config.yaml
image_size: 32
beta2: 0.99
final_lr_fraction: 0.1
warmup_steps: 1500
Rows from block 6, named by matrix and row number. Each number is 128 + 32 x the weight over its row's rms, rounded and kept within 0 to 255. All counts start at 0. Numbers have three digits each. After the name is the row's rms in percent of the matrix's.
# side20: side pointwise conv (model.blocks.6.side.2.0.weight, 240x272x1x1), inputs 136-271
side20.135 096:178119103121151102138169168111171187109079133085144113103071138094061186136108103121128099121150175199135128104145108167127143123169121147120148139193121124153180127108101102124079154170128176184054086088125173078100125117127104127162115140109071124157140130136169154155171162122098080096149091114182141107171121072171128167178082136142085079177141109124118130165110141140139117091125180117152140150110167174
side20.136 095:131147114123179099110167157153100237154125153118143071114146120115114144138098132079164134135112103153145110129146140195104101107106168147142115141149214156156153136083088029115076151203110206159111120112136046127098103173148082075155156092103123125158119160169159143150153130129132121127129115148166104114156083126143148111115100164156073134151087112102080190140150134126100144076068125147126165151094162161
side20.137 096:099128173065151137154161093185195118120135106098191148146061116101122163140129167124139048144146127135113148109183140109131193117121083157121169105141162106145116154145132158107134136060153096153117135078141116088124167180138099127134103115099110103108151103126139133194189126148140113141172084102081156119134161150192145120160113094169117167132209146147106103158151153165144116130125124052087137122101123114
side20.138 091:130149111110215100106115177106152182173105180125158113142104081175051074152100123112170068072162154156130116161129129146147143111117190110161172087148154106166108082103108113136104159124082143191148154146136088093113064116124116105159165126065109164149081138132098191153141124177153104133111116157185109142135121084159155124107109142167070133160076100121133137124102123134086069073102142172110161172086137150
side20.139 096:168171086149107120179177109148142030166070138093145125196127158143079149094137134150126103127071124123141136126119071134110117084141108129126129117148158109088147139111083104140079149139130158140097062157146227128104110074160146123165144111148116131138121145107120120114147117097127083094117150126055093066125102123129157118152096158122138140171120090128135143105118113150089168127134106111150131142104095168
side20.140 103:153123115132134125095155136133148154153205137093130117082140125165114104163106151116111153132127201115156072127139107128083130091070133125105104160109098122174169161110128119053147125149146114159180201150175158115135116122081110156131103126121180092125122206153067128142131153133138130129086136100160151059162120140144136109153123089129181147091131128047140121134129142162110139168171150171120111138137135119
side20.141 095:102091106118136180123149101097117145083190134121128183101127118094124141122086175097103051137209135119163135119221151142152189156177115167139166183166114086146154143126156135137122117133126131099168128145165064107195132158150098133137128090142137110083137114128124115204159128136172111140164120125098167181104149115213128179117092176154095132139152144134079093154120123120151096068102097084151209127123132125
side20.142 091:137161104143195096096125200078120121171093166138188126155137094162070060134135142099193082084152155189127131188138145152139149140116186122154177109154177117162120100092117105145101151122106110204171131150151111106089057131140110084105162102079124156161063143120074184150153130172163095146110152155155097154112110115150155140101139155158104132184082102139147145103115123127080080094087133151082136179075145166
side20.143 094:102075155146129166165167099142107147123169128124138159081127121142092090172089107132073046125210163134198122108219162090159187143064132173099135144151118042124161170150169127152192102060174146102184126088114056114102157135096099127140084136128100064131138145156177099192146130176163111098134121097115165100107155095214149120128092163143140096163167169116103088124098145142132076123135124125099220116110074092
side20.144 098:118105148129164108098123109126139116101168115139133199111074091123148177137106134122114056114171150128139121150184136084157170151187142157163194165141069114135170122114163176074155135125122156084156151161141084111150102170170110088200123079172121107112097114146128175227167111146184111101148129136061125185094211147216150162098085155146076153169165141151130098133191149112144152042080108147132161111150142121
side20.145 091:134154107133199092136128166096156156164106153129171141133101085168080089140104118102183071071168173179136114183129150162138140097113202135179179097151152110157130101090120097128139172112083122175146124149103089076098083133138130091162180110074106152163068132135113190159147083147156114116104115172168090152149110109155151147078112149163082143198094099134125150150127112125111117077104158157087148152081140124
side20.146 092:129166111126215108108158194066147177178134167146180127129106075175058098143081112109165091087180183154126123173141128123145118111122181117144145096164185135156114124075101111096102157107118153174192139167136098088113074109133119079164146128115111137139060140136111193126173098168158099118086149144166103122139097107162123133117094177157057130185080077140141161111110140148087068055101191165089166174111138126
side20.147 093:144128164114168133080092147089159147136140142138151204131077093216101109134145158036137070111166164188111113148179099118137179084149148109147203114177083089164144109147136152125135138098098060170177125154129104067137106103144137121139181108083123148130072080118096182195195092167182106068095117149169125144113139113155171161106112132152075154173162156167114125126116100123107102076164152126107133156075116137
side20.148 111:132103152123100150113159085171142114069113110146107073127137141113116161079154163073092199153120120131134067071103139118134092174181080093070069156152116116126094149122146154110151089106167121080110107112154125162116178154105156152107077135163107110136181112077097057072097144088114172098165104086111182139123105144084118134165141111069153117125100148124138134157141131160189174194156151077145132081134088139
side20.149 094:140208106100133117131139153167155117146126159169171079158172143129107136112093162049135154141094127093163146138076169166087073083127152132129095101152201210116094124108088046206136134126118105186117063141092110113140124151150170100105155078098093176146117137166072135102129111114130112105083134132112099132129014167114133117139136130134138151176057113125137120139188112133108154108107122131100070176099152170
side20.150 091:158171127146181088105125175092143111124119137179222172168086085175101111128104122099162067074189170192117110153126123113144150112127182140195201094158109122144147077100166143120139151086072103149184108159138098082136091122148133105160178130117105164129082114112090208172176110136163105076101122165134109149105165138145170149088120138157074153217093130144137147126145110145121112074132149140119127144091132155
side20.151 103:136171108066117148121200134119122172099145058117109152115108124201092071128112085146109152164138121115136147112144103215085143153121145156084111108094089093173098182103064098125125085114170081157131174119106125230195156119157121101139062134143091096055168114166086078140095148122100135136115127083167192106160101094126140162161130116095111177127127113102096136130080154168143116164143093158127145151144078107
side20.152 098:168161118117105158146133079105185061131112109091154157164076169131107122136107130117136032122111142118132153135115076078131156093187120117138165096186134143145097140124086166156078147077121082151127082141106193130136130084166169090180140116118136152135109108105094147133166104080164064117122107124046116073137125151122174176151093150135152164181166057128122136090101157130128122111155191109119119154131105165
side20.153 105:086101116170189158125170078121192107140189126123080110019142077156128126189124119142107148149104143096207104121088099132150088132125160152090106161127099134147186161097121154109154072120162085118196175157135164144139128062059113161126108124148159121096133205151069106105135155140128121130121142114167157066165107149096117108134134126106166088074137081056097101121140129146113177169152176151109087146136119104
side20.154 100:199118075204138078130184155091105189096152123118164132093123120106197164182114070115117101149183109105150128170142113136132120128182133116116141118148109143132186135091125127119163158131133168097124141175128086131112088125146103176159135142155116140115116155199162150148125161121106123085120176150160108179144138158124113154081144169112082097139116108103115184140145106086141176067115118143100144121145181152
side20.155 099:129092114129101101134122153170089135158233117118121100082097156100152204137067093095087119127128099193180147120109153105111121116198140143139129123117095150121183135121128171155142121111129134150168156122131101152148119154104083066180089115102117115133112157152113146139109100116148091105133191118072140101137095176153167191122090089126114124161119051088100100124172138155120155118051149187146151141195163160
side20.156 094:118095100144155179156132130107115125136171146109112152091102115083136122119186100172145093132227154202141157118141076171148145161122120133122117125074180125093144126185135149153108109087111172125079075162115126101123121118130095160106149174132109131105118137140197134126190172124161141089090148159126146131078127095143120115098167128102115079125090095120087145098117141090122058099127192114141155127146147186
side20.157 096:184038122164138124124131125141164031142089172192128159177165126157106081087147129153119168126154141078149111110159139141110119117153130086123106101132114117132101120091111180114128148104125123102172133212214173112117095086113138149106155141146163161117119129112100138141107129100086115098107134146041105105132132113133117127139168143116142098168069146116130152088144144121122159127165100153065121135104175178
side20.158 098:082124122151158154117115142142172144150172130092104112108146099183127140155170139117115204137066116131142148113133110159116072110026137164121108153069145181158156161163134117053147094145150053173124140126144131127147131045120110122120123129102076128109127111129069103096116140151180132142125128129167116162138129184097133070147129114151136116070137159119101092151165148150116170131168129146137064159101104073
side20.159 098:144164097109090119108109100143106127120114138110118070146071155156130180099101183116073076123187106159129105094069122150110135141125149121136157093189132151159124150098108128123102144143175100085123106089077142102075177105191136086149093148127168093171139124146109118146114079138111129094162122103162178097162154141144127196193121085161152152136184132137152149176113154204150159121096130110122085127127109146
side20.160 089:141156139122217095129120163110151134152121147156191173156101085189117096145100125105151082064196161185124103168154145126136148119100206115190196110170114107162145094103155136120118156102085123161152121134110096086115088096137130088137178131107119165150074114127106203165141091128125115078093113172138105140102133119162139135101135140180085153218093107148117132137163118130104110084139172148131133162081138119
side20.161 095:144039123126166077095117162086152045181098168184159128186176111131118082151152177093143183115152156152115119118156162146138123127139188080139107126135099115157154090098154114145053146143096130146156146225162164121098090093105052116097157121135144167107072129121138145128116129175113163166120115147087117131122152105133156123142188115136138079103050159131139149078117117108049109163117130171149121180089188187
side20.162 100:131088100106146094156106159041112220127178159105154105103103100150110139168130072123148122113147134131123108168121129126141146107128144125153157136140088158157183134063163154127082158137124102134168147205132130119143088105156044152157150142115110143153111217168193156147139113128130126227116124151147126078205159121155140122099087138173110093124094118061098106135101110136121122109127157236120141162133121154
side20.163 100:078122156143186142087152115126164170133191185117102091076133077131128150196120128118103152158084130122186097125086167126142099140129161172101090186128119121142172165088154109158138065135151119121186141159127107125151132091069088104137104103135091109085123211116071100095123127136188146163140158103182144155106139148085124132124091109100155127066081123060086101181144128157116135161086111144168064135098084090
side20.164 089:131143112091210106074116165104133143205125150128162133158139073178094067149151156081147074110148146164128132166145135144117153099116194128145200121149153113171121103116111129127111170104124105203166131128126102105098079117124120075139143076085125139140057117142076184173158135183169096137070118135163088145142106087181166147125109141179100138168068102147135170123095140121062093068116146161102150197039159132
side20.165 091:169190128138181107110135181105136143149107138130207157147091102160135123131110112138193056087135161198121125165145125117126129121113185132161163108156186152152139100100131118101132166112087101172143105159099112086105071115138118100141155129087096155162088140115121210141210105119172091090081135143157101134137111106131156135085106171143065146239101094124126163103147145129112111079121163122107147148110128164
side20.166 095:171115132139088167135095164135140028146085161138163193188147167143087095088179183166169104115107141131127151133165137121136139109142106104145138141117160084065119115170091120136093133135115093162148108187177196143142085096143190168095168111123096169114125095056110138135127111120151104134123134165072099095060135093139129132118150155102094135159149159144179120062099144078118107109191067093116126132037144149
side20.167 096:154120094084107123165162113089156052168127161106149139128111142132063127157158127123137078162128175149154145155106109098159166094153101132107166119126153130124128161130095178164059153063144091200107098160135202152098113036173130111165147091101105141133106112127075133160191174117167062111098086136067091081110108078159191159162084134159157140134155112126110114117087155134087127122164181127136073159101106118
side20.168 094:100145161092131150098154136104125155104135132137131179139095106103133115092098167090088065186161121121126103103225136114110209149105135191120151132131140101159132160098137145103143090113139133141164120128112058123184115192124093050124125127129129116083146129130154113190110167137153158139147124119073149145053156122215127144137099184102080217099142139148086074129122130142126065086088077114149227134138113108
side20.169 103:106117154122158160115145110106155148135191123085115084052133083191123138193121109119125169154097143126195127120075108122173093119110143183094111158111145126153191171104158126151145074118161091142162137105152115131152138051087103126141113108137085111102130174134070101098150121136199097150118165103194137141127123106083157155134077095110156133062141093079093091147110127175122135162156145140155053128108073079
side20.170 098:161129155128090053170187085060112219130089101157131164078110164127157087155110067149112128155179086102151111195158151103141143104168105140115135135132140112135190139069164159149130139150146139109138137126072122122104122115121073120158097129119128118141117155225183118152122180101123101135130126113161094125191084167154147150088067117149138156119172166117126178161131053054107144119143131171129163133113107123
side20.171 099:103175168112137132157169115079106136079123090144069155101121105104180117155067061134110137179153129112151105134184101156113120133138148141085090172106164179142096149097096085165161086143135127108071095107067070192183128144098129126156111161132178118078152141140155095114105171065144165136166136131101157132168098149122064140096110231080120163110162094128079138116097083082153146133143099112143171113168130094
side20.172 097:129077170154155112111122177115155192072095106157127152093092113136180062129092124136110156103156133198150108116145191162097129179147147095127129139170163110126034110110134173116138132082122172099090131097086072194140158144135198141138129119127133130131152108170145156115122122096116100074093124142228145129134087204117130144089110105113091013172077141152142171128098095096160116138172127121128160122153149104
side20.173 095:178171081129191123072147162149135107108138146099199115149138089148122185107116114163177085089175163155126131140099119092061090133131171111140134094199158164154117120137093129097141144116128141091117114153121151088115116173173159058151099115163160127158121153126145186127163094119124090086101139129146118116119139180112134125115124134106072124254137084117123141103139182128130190088155149118107144135185097164
side20.174 093:150144126107197119093138131119166120185123170136154172148108068203135083126149165037153093128145148163117131158164083150136134092100167118166210139194187114175102135117133155135126133112100069183157112164136116089128083114152120080150168101113128169127052074107086184189169117172179092088098087159137102150112126143167179143112106132181099144145145116158085131082137136128054119064157140132113129208081121124
side20.175 098:157097107126061066138066157152114109097027114199161078164109198113138146080138164117152166113128113152129113124091180127116114133119105085132115160176134206132088094141157156103165142132105112132070088061128123137089137174118158123069108134091108135184146097101118128092083147093053169111159035130111097144104115206120096093127181093107158112124134168149160109166118128126172150151096164094132106087130076097
side20.176 097:114096103117155136085090146128165252199184178132177114084163115204111087127139150103117163103139150146127162129141149138133119078089139117144121127157149143167135094151155123105091142162118125156191167140137106085113093097099083119136159104107135174126075087123121145108175134218145106159097110150219121106104105118128154142125128116150127074116150137170116119104078177127063082120163096174117140219089123103
side20.177 104:131195153066116136086160150109107165102121120145131126138119125131125182095141170104119121171133118071126125077151129101127134162096139148110103108123098160171138135131134159116172114116156119145149100084053069111180127160106052104083088159132090128073169130114123105112093149154118172173101124088125184158088147125123122155164146116084086170118151161122076079111140159157140086160111081052123129155106095098
side20.178 102:181120114117107098133156146172092180145153153151141063118152151115130209138106103129104067130134107106156081108088140135065062118078132104110120141161139155104202118092087133116085154144142124160114105162140062120083121135116108081134097097079196120172132204136151155118123136150102098134137101098169114136128141142120127173131113082122112149114060136088084182122125127162121131129100139125097116143117136163
side20.179 103:181039110125053121164164136054095117124147145112147123165122206139167080146131091132142107133153146128134124132175119130170154122133101143129137074157104130122224139069164156138093114177143130120181122245105174104080103140177078154165115112142184115149130168109145135148156129118176082143113121125098107113123174089161134152143099129162087108143077098088106149119123155122118086104138162203090195131106169174
side20.180 097:129109117120128141141091158061122185104144143150103157076090130118122104101165102119132083143231143182142145140169124177147171146118138099132109123108185149083164121162125128132093096129112121139073098109124079097117101045130072184089140162100149152121115140143148145140149192138097161125096114132195164159083137091170117110088162143099088110114122130111096136122105111090146074107142188092133165124139151163
side20.181 102:127175138085087121129181092089111166037105053136113130113065148173148084109083082129118161172137136152135110094138101173135133149113108175072103144122108120099088173091128120130128077138173150120126123075071107207144186146154146138149081162167147111105206127154107055123118135083139143136147127091155223139147087131121127152129122175106162157088129137115126137110107108139203142146131110150126162106147121093
side20.182 093:165054079138111106146173169202141095107150143087195091110137158105127127111181106173161141135166102101122121131094129136121139124166113101098136135166022149133155127119163144132115162128140121133074172100148171094081140164095132170139115153120129106162138133115141133115130201162048161078123098111166157066198078195114102117156164104162113094151160171133167181152112114160156187147177137151103088102150108153
side20.183 098:087163156088158154118128178129126141096159128124144186088081128117146069111176128104148104153181129156119128145178084174092167123118151105120090121089175152096163125161118103094137087151141137117131085107086099144155095122110060131104135184123120135072134135124155127130130186107111174107097116131153134106072118162156133099093168158067082177107131114136079099119141131098139095124149114071135191102151103150
side20.184 092:122164152163183161138087141076120120123110137163134162156129129100171058080182099157154158153174140164096161157181090113114169131146121105133116095074205148162130114190124111147133105141121103124109129151103116107163096134125116100082139181122112158068110099127124103149116185125095177069129138144110121129083120167138125129090219124071098122097150117158125160122188095088114110112146182093142145149136177191
side20.185 095:166070117108174140108066141120125202137115155126176147096123099167089086134148158104143089087146149237124135138177154148107186120133174103138168146152119073171075101175168125112078157128125103171103148086108089098122108087142161080137151093094100151137111083118110153187177120145124123134092145147235143127118168108165181113122149092152109097171072175158149142120076102123120095115166166120136133160078165145
side20.186 099:109150107122098152122099098114138140113109128077118099141063128191118152129085138117109092105135137190137139112113131151144142192128129134154180187237149122147082161154129094123128123143141153115119125036127100121099152085132137181161095103104105098159128106085146156143124058146127130100144139109143130122138193157150135156147132129192135128157205163154128124127141151185147177112095125125096142096183102064
side20.187 104:134104161110141116150177126191193136106139159000187073107134124106109167141218101165132125139147128116131118128133063095128140093078120130119144120114145161147144145150077144141122115094150108142052148100083147070095142151144141196160108141106136104155115123138114139140135167079092108067137093095117172086159133207144148087192098104156127157144156099097129127146179126174149147114164177093065096134152094141
side20.188 104:103056136136165163118158091137158121132243144112111107053170077108136141188158136118094161170166176115190112137099145132141080135140151141092085169161077131140161159116160120137173067140155122119167177180165104135136130141056107164126117126142154107095126200113078111095148139136100124139132136103109160103115104146111132116140157126097175071078083120039111167145124133125118101173155117138142093134146112115
side20.189 102:139195135053132155109177123154147175097131111079110109144106112195132105100144139151116142160112111091131155096137120153090160173092159148113113121084079096174106167144084141101178078118161080144111147069119097173171158126144075122097057140127102104094154138132122110147102159119132146159137141069170196133170140148147125146155147124119096184122143167106067111127147153177159167150135059117125123147130105094
side20.190 096:168132068118116092110119161101130156107119133201117090142149152111155255138072092094105130116158071155180123134077146127103059128110095065101105175174115213106144130117140116153091148158138152128146091146093029134086134139119142117109109121079119128194139150158122128082120114110076126081123117108154111143129120139100157128138143116079127140121080181109139225118120103109130199154122117101148082115105151185
side20.191 092:118144110095203126126138153092134147185123195121193148132131069164089073178140123090156083110157167136137115184134116171136158078102174116131185112151135099167106115090106124106089174123126090197141137168127102087112087083120121071168176107085132160125058109144071172172144095181158097124080115153172100124139086110163172128137098164179091149173099140142094131119087115117070114058154170154102153189067120137
side20.192 098:126034123098142114134127122096143122118196161108104122076132108078133152158170103126123138156200146150187114141159134144128124139120133106115118149125142170104149124114167126163107104136114122128139115165105078103139115183082050131126141133129133140100114179143166133136119163145142140080126168142108169184113112114135161122101124109103142058070103139069064208115109105099129082148104131151138163127172174185
side20.193 097:117167100090162150136159074125160126125153125095142094123105112125101204156112116123143064125135160140166128138072095125139128147174163159137173139168159173156139152145140109155086154121146085098113104125093159114089144089166138109171109108119130102157104123128096148156139128132132117100137115100145152085120162108152142201168090133164144171150169113131112151149124111220140159106116177099106073126129090131
side20.194 095:148160089077160109119156167101129124205099159094158100142136124132095089134158155107162138123116102146147125131133111179098126127103154132123126112134209175148134123082110041138022183190131138201143143205141130150103049090117064107146160092122101149144101151139131154127145130160157091159107128136115081097136045115161117111139099165147098153136085136121089137104096148142056105109101138184095168192057150184
side20.195 097:151063105173155105152143072061106116087113113206115146116127126102132143105130099099105168190194087171176090109159150163112110166120133107086073151119154173134133150097196069176139104163139139086139108147129073168117131095069088169136128131145148140117146161127162097075108174125119172076134138120127153178102127126101106103114146174067157044090085168109080230086105120083138107149117113135200140115164173150
side20.196 099:125090114098175108125106149088145232135169144124154126053107090148090133173122073121147130079151181142147126151131150131141137109164147102166150140153091121168118120062186159102099160113099110121167149146104116107145116134162121153215156111109117156136103184186134169153130113136150120178136131158181124102167169122166162135121054132138083085155099149092120147130088140129134077083142140190140142165118158160
side20.197 099:093023085143174166124198104164118113122208141063097098087139092106155159149145105157110143155151159101159134134150048154110145140130147142098107131077162151146133124122108125119125107133142165114124142115139115138186139176088043111166122135156131119076129162147198102118125173106135123114108175114093143106152110134128144115122137129111124094089119113080099130110113168120132147165100165148144197128164115134
side20.198 098:135119117095186097135109133078147125168127163094167135152129094148096090146123115091154138107117128164118136165149143136146155121154170115149159140122134114140101119053146137122082179147120141188172156230113154134125082104160111112167153057103103147142083173156135178150151120127154096163087154158144104109150108109153136147126087123166096134160080147087140148083101170124109096087147140230102160155098140204
side20.199 105:050089171108151124138139124107133176136197120143098124036132109089142193152113124099104133157133105127234130150135202142160086128207132131094111184156146164111186150121148111153127095149141127102163100147129090134193130150121070117166114084158122105096119175125101113126146108113173128129141127105129156153139091114136158159121055108078143100093147102071129146159116086145126148151097160100155130142115121128
side20.200 088:092097116115136105135159130108092098163150115130102121128104099052153216084051174088077065132119101126158145136144143117129160146252155102149151121147113176137102133123133128118145149176126151164165126118160080109174118161130092112154100111125171118143122149137111124173096114157140130171112159117041112154130118144181143226131090114117127187140173085120133077140149173146117144068028116125148138168191178130
side20.201 093:091065123104182108141161108095147140163133145119116139087100099082138158125074160127154076129104137096179116144116137105099126120235173131116106140198125143174154139126144136157152081112144193149101119098095188091154122194064107153107132096137088122103101170164142142118175170150113110171106130121111126071108130097162194161114090106085153105111095123096158105126092093143091093146111170113187136172118132110
side20.202 098:155089123077108110111157113071125041085144161174135198126136170112189123135168125119123134151181105144136115137219122111140107154126108163139122108104138126106178132098146160146091101116122106144139132208102148104114106187158089127110133133123181131128123142156148155109138183087178113094121134155075142147121110143112127113087111146104108106128073126105109180103142109026141108102131139136117189117125150172
side20.203 100:107166114110139109180168163147082186118137066116075114110130118152127109142129042140089192175119134097134127147118128141102053089112119152083066137052168169092127141095126135138137116136139123140102154115104135181123126105128158147154125114144091138109130112220120116067134175115132092091112110127209103112163030143071147090088086189101128141089137064137126140137159095092121191127147155119115126161132107079
side20.204 094:133157124104194092089166168145144134152138130099188115155085086164110146130117106121176071099150172142110119147128106104130107135131176159156115111150174138149142126091100130111145168108120193174177111138134116125110105133159113052193130095088143113146103146151154179112186088122162096084116116140129085116134111125109120134114096150150051167241075112134098169118171158150124118072115156164134147136137107140
side20.205 090:136172108123213092128125182096141155158114161137194143148094057183092092136118127104181081077160169170114126181142116143162151105111187118169177109164166122165138101103117124133125166095087122155168119161126084076107072119138111094161164133092100160151060120122106201176172098128163117096101122165158103152138123110159143136091100159152067147202075082142120121139132126139105081053116174152112144164099133133
side20.206 098:118020065145157107122143122150146118129125152101113060112124098055145170169149158157132143119075109160154101119091149120097104164120154114120127169130070136178109133127110149102138114136143115165043119092095172117084152186109101103126104141092129110154117176082127120084121183096089178139166081102115155093148127164108126137144147046134167113121101164051122125127123146168108149175115181144190094159157134137
side20.207 096:185075097208182130136095160106120076091113157207170157131176112123158092105121153131162171125167123182180133136142162169117131159123188092143139137135141141141138102153163093122119117161091115144178153197114112126132106119087134060103176117123138169120124149133132138138119159112126133059118144176117131173058110148095124091091165131092132028130025148126128182088185131043146161134126100114182144118141182175
side20.208 096:154104085093121127097146111162128128140167112091135090100114135126134143168109132101117111139145143142186098120107109120120118131189114142101122126097173164132149137140088100164120110167140108134126097147064142119098159074090135146155078148090177142139107176164072141158067149131116137069126097099166167118123116174144142233178079052169146149135152084041118191160118136139130150165119126159132091152136120185
side20.209 100:120158098119141098168139082083079145154139182113097076038093122172139140196169086110074108160102101134205081111112081132176087143026120137087113174108160125109171175109062102123144146123183121153108087114166129106119124103129069091169106121107123106122120205122100104111160120121196075166136116105180113140163106139089140108147036117141151153087113103082091110156116127154118154143143148149116100117113116093
side20.210 095:146037122105134105145133117105157057147141139110149143146105143088158151092160140145141104138207187112144144118129122103172141118157131125136151146126111148119149122081121181167125100116103148175121130174136173113129077247122077103181137118125121131122118143126156139144164105130188090146097121139029122118124173120136190146112089137155101140114127108114103079105089132122097059112121169156087154145145137157
side20.211 098:130133127161086144137149114089114186101163148143123168110094174142107098118085100159119000129154125121121095140172169155112177113158111189126165110156065063127176135141092133089163151110125124081172128154147072098127124087183134091147140119168124110111132110140122122151158136126131141089155144143158127134098191080163149155105121185119116170175147142165121112137133162133137138103094103119100180108120131119
side20.212 100:140101144164114131129086173183134111128110132089180128128158166124212159121193123139164132136097128097086148114086120059119094121153092121132093079125120135083179113175148132093160182093123114149107109146183163014145118159108115144102151153120114116095150110084118122068141141090113135154119137116129060151134144157076111095167155082103091110105176127150164079126159084149146135155148213080098081112132153140
side20.213 095:107060088127121119139184124171133052138163113065113099118134132167078121112196158181143160118145162085172127118094113129116113110126140141116115124081123140138197141103136158157091150184140094146113125136100212161071134088148107167173137130121168135159121163138112151115110174106120087102102091136064107054142095142129172133148133134149115133211152078083113112104131150162115185132162149190099107135154130132
side20.214 101:136151110079115088103132119055120220146121073163106115109133146094170113148085105083091150138123077138126120108102141107107086102150119086104065146143199179114099122077085127136128184117143154155113107135077076174105165162195167123154091147099107113143142110211116135061133100110097122081113150093171096126165061095092136130152107127097117120180073137141142194116079112118121101133134132140099115136143156141
side20.215 104:109075149111056162132164141030127099119172186109131123096130196149110099135068134093130079114150147126189099135155186148137138143110117127080119110130153105120086152085154150138116149130180167161196090204097136137099142157189191115156105111125139103146150148093099119122130105097155088067114134095086108106110113080145125155134093172135110103194090179119097157060101178136134066123136171142049204110167118104
side20.216 095:096066115108180113102093143126133239133163135124158112074135099134083105160103089107128116075124146124132134142153174137150162128163157107170165178140110126162107122088162118124098142126106138137179115147102113139146123133185137120201155097088139158150104160146146190166123105143150125139145146166213145103153188100171141156102070142140065076160102144115140172118075126128133068084135116163155154152101135146
side20.217 096:176145125185146127109116199108145057160108105124189164168151113100141094142158129149149126126102106140115164156166096098123137109149163112128112121103212146095132122174108158103066130088132092179160118214089135155134066121133090091116125125133093158117101111156133156131157080140154113142071125135094106136110089121135157139115174135092081099147089105146147136055110168092088089115122110136136139165122164207
side20.218 103:151148159182136161114114187149095112090152130143153170104159125119138086140177101135167156152118121157130158115160106160084141112130128117102087094065150127128132123185145159083131085117143144124154074149061116101176118046092081116108132155124136131069143117122127113118113178110110166102112110125146145127104128196136113098128170122069087131105150121133114081151175053112165172141161167034118155106138105132
side20.219 104:117125108125152156088137124111142184143176185098101095078135120168137110185155140123134151146090140127182122102108152154119113101043133191108110154100137128149184170093127100104125096159145096161146138147160101104152128057046059103145107103103120110085132227115086094132133121137193116153137158112184126130120160157127141097140034104125148151069084112032086119144133139159111156160112147162150118138123141082
side20.220 097:109172144064148134102173145109150163125141146147112140131106101119122104098091170083101081180157081089129116108187128111087210144146152164124171137129108093170143156107109134122099109105139155173151142117136089113231147119137099049093125126107115116072152131164133101204107166168118160172139133124112161139129109151207117168149116145154071238128152159137086081156187078141135109079084037124138195145130132100
side20.221 096:140152139147088115160136115139113122082139134200126129121134177166130194074087099144074135126140126096159079143129147138095071157133111086113104136123106107114122098123158178150163137075111103094167171135097063122163133124102147138095122119140151159114132120162097136105122124104114092064118138116137179102169135183135164117112151121085167161148123149146115237138142113131187191147155120108108092080124113165
side20.222 100:116021081138133121135117160163120132127110118175121083129160115099082143118075097129138181073149146129134166124097157129135113141152156071122127155208073142168071107129124178135113164122118069096115147108139115152116147148110176154097117160121134133159132111125087140092128106177069136098106126120194122094125092084107118126122165104088119067149159167133198158126089159163151168164203145131123082117203083110
side20.223 096:127159111113182082104139156078119124150095156096166135150126099159077115124103108112173090097137150125122148143141138155126150120141160118152152147140159141135122125057109112121090176151109165185168129219107146123124076104170098095184148063111112135136101190160126193144144105119177094170112140161138085112174124089156142134128071174148069130199085133083111159105113139118111089067111134209101157146113169199
side20.224 092:165160120120186095105121190097158134164104126142160167162081069194107103149116135101162052083180157178103124174137120121155155083132180122183201102174150108158159091106134146123122163097065098171155116135127084096120067128140111101148171128094124139149077112126117205175174093135149108088098140175140101156134137125167149141084115152170073145192113083152110156145120112138093083069135167160123136162079141132
side20.225 092:137087077155135169163163149150149094135173138092139114100116124128148164127117078171146136130222156134131148131123076145138107192092147130126124100081151125149109123119149123146131106109129169187159120183107112110116101149114096154186142149110127118144105141146161142114142117165134129054091180126077102182170132136092113120113142122124057068163062131127101192121175203098116104117102189146084164141218107176
side20.226 099:124144142155129116189173085073147121139111128127101144078095122163101117153090082177131117131112159167185057183111145093133149147132160183106122164134122106139180175103144137155135127093161181126123090124094180147151125090101115165182111075109052106107113185194127146125151135098148136108102160108163088096074127091125162130097062118105153121140148143081118156103089060130114150149126177155209122133105067135
side20.227 097:072057123123152125127159087136117126139177145103080140090118105065150140139119162076133094158162182099193144138144165157143168131207131154127148186142152158149140124116133073139099091184116117135133140142107133134157136170096043114169123093130124116107124152176118105173121141130143142158174106127073144124131156138198183173135070101149152151138145122091107140187142140140118111126071117143155154132146160163
side20.228 096:139183164144090126146083110167177094105062087144143174150040152132171172055110170142141030110122126153138128132146148114085157128119105126146184110197119103137079124140152143096151139050112084153102141046115122115110121130163174089135126095087105143138121087085137171182154087075132117088124107138116136100098171192168158128106138121162171148159190167165147119107142145106142159124105132075099142109095109091
side20.229 092:121158137126190130118113159095163128116142162142175195135064054191114113146136150074150050097168148170124124158160128141139146108106148141181200129179141096149137116109172138099151157123096110130158118155100102083140081117156118094144188108122101153128088082110094182198204096142170098058108125182150111143127148120176154140094121155161075144216125157171132130113139121109127136053159164125119145145082131108
side20.230 095:187096100184126103125148151120117120088112108203107149138166130073094181131088081085079150119191115133185123138130149170095108136102118084104123182161128169103127124073149103150093143142121132071132108128130086175125130107086171182115126140124138145133142167138154123103080104106065159047124139129133149140131132179126073092098154209112125076149109160106139209102141128127155175131152112094125124096165179168
side20.231 106:124117116121150179137144121043121130129154156170119187112090135131103078121149151135141086177230140199127144116179088157146159159111113150128113118105201062119134139141125093163122096126118126178129100164106112059156116091115108135084156145105143131054120123137152122162205204128195141090107157147123134174100088076179171085099150153074128098107079090138106150133107094079129065090150162097170182131124139154
side20.232 095:157086123118125123123140147124118150148086206128144098139113144130066082165148157078142163157135114145124161144114144212126163158124163150123138136128156117149135174126138030152038158209136130163119106206143144077128104083148077145077141158112067117116126122159130119141167171117119091192125109145169097101131101051177167140114133140117157091105095126132102093128104047126107088104075126132136139146087186136
side20.233 093:085122098128145163113148156116130106109152100107140183160061113126128128119090144130151066185147142165080173112175096086115188142186081179109149120124175100142134151191164118087122115136145139133128163112125108123228138123122089136132115150132134112071150095108136111181146152148159164112140123103103148164113142146170131163141124092127072173097205156163100082093144118125157131127111112071126163102142167124
side20.234 094:138186112203190090117108152082128229113134142169188165086080101167184165103113124102163050098154144165117058144165116098116134148118157124157143133149133107161197118097109163110168129086103156117152109136122052128107113138161125127167150131122062137133108144177165160147145114111128121087108188164225131194114136198146142119103105138128091167171109101141127154147168130096153135082100178149129141143071120141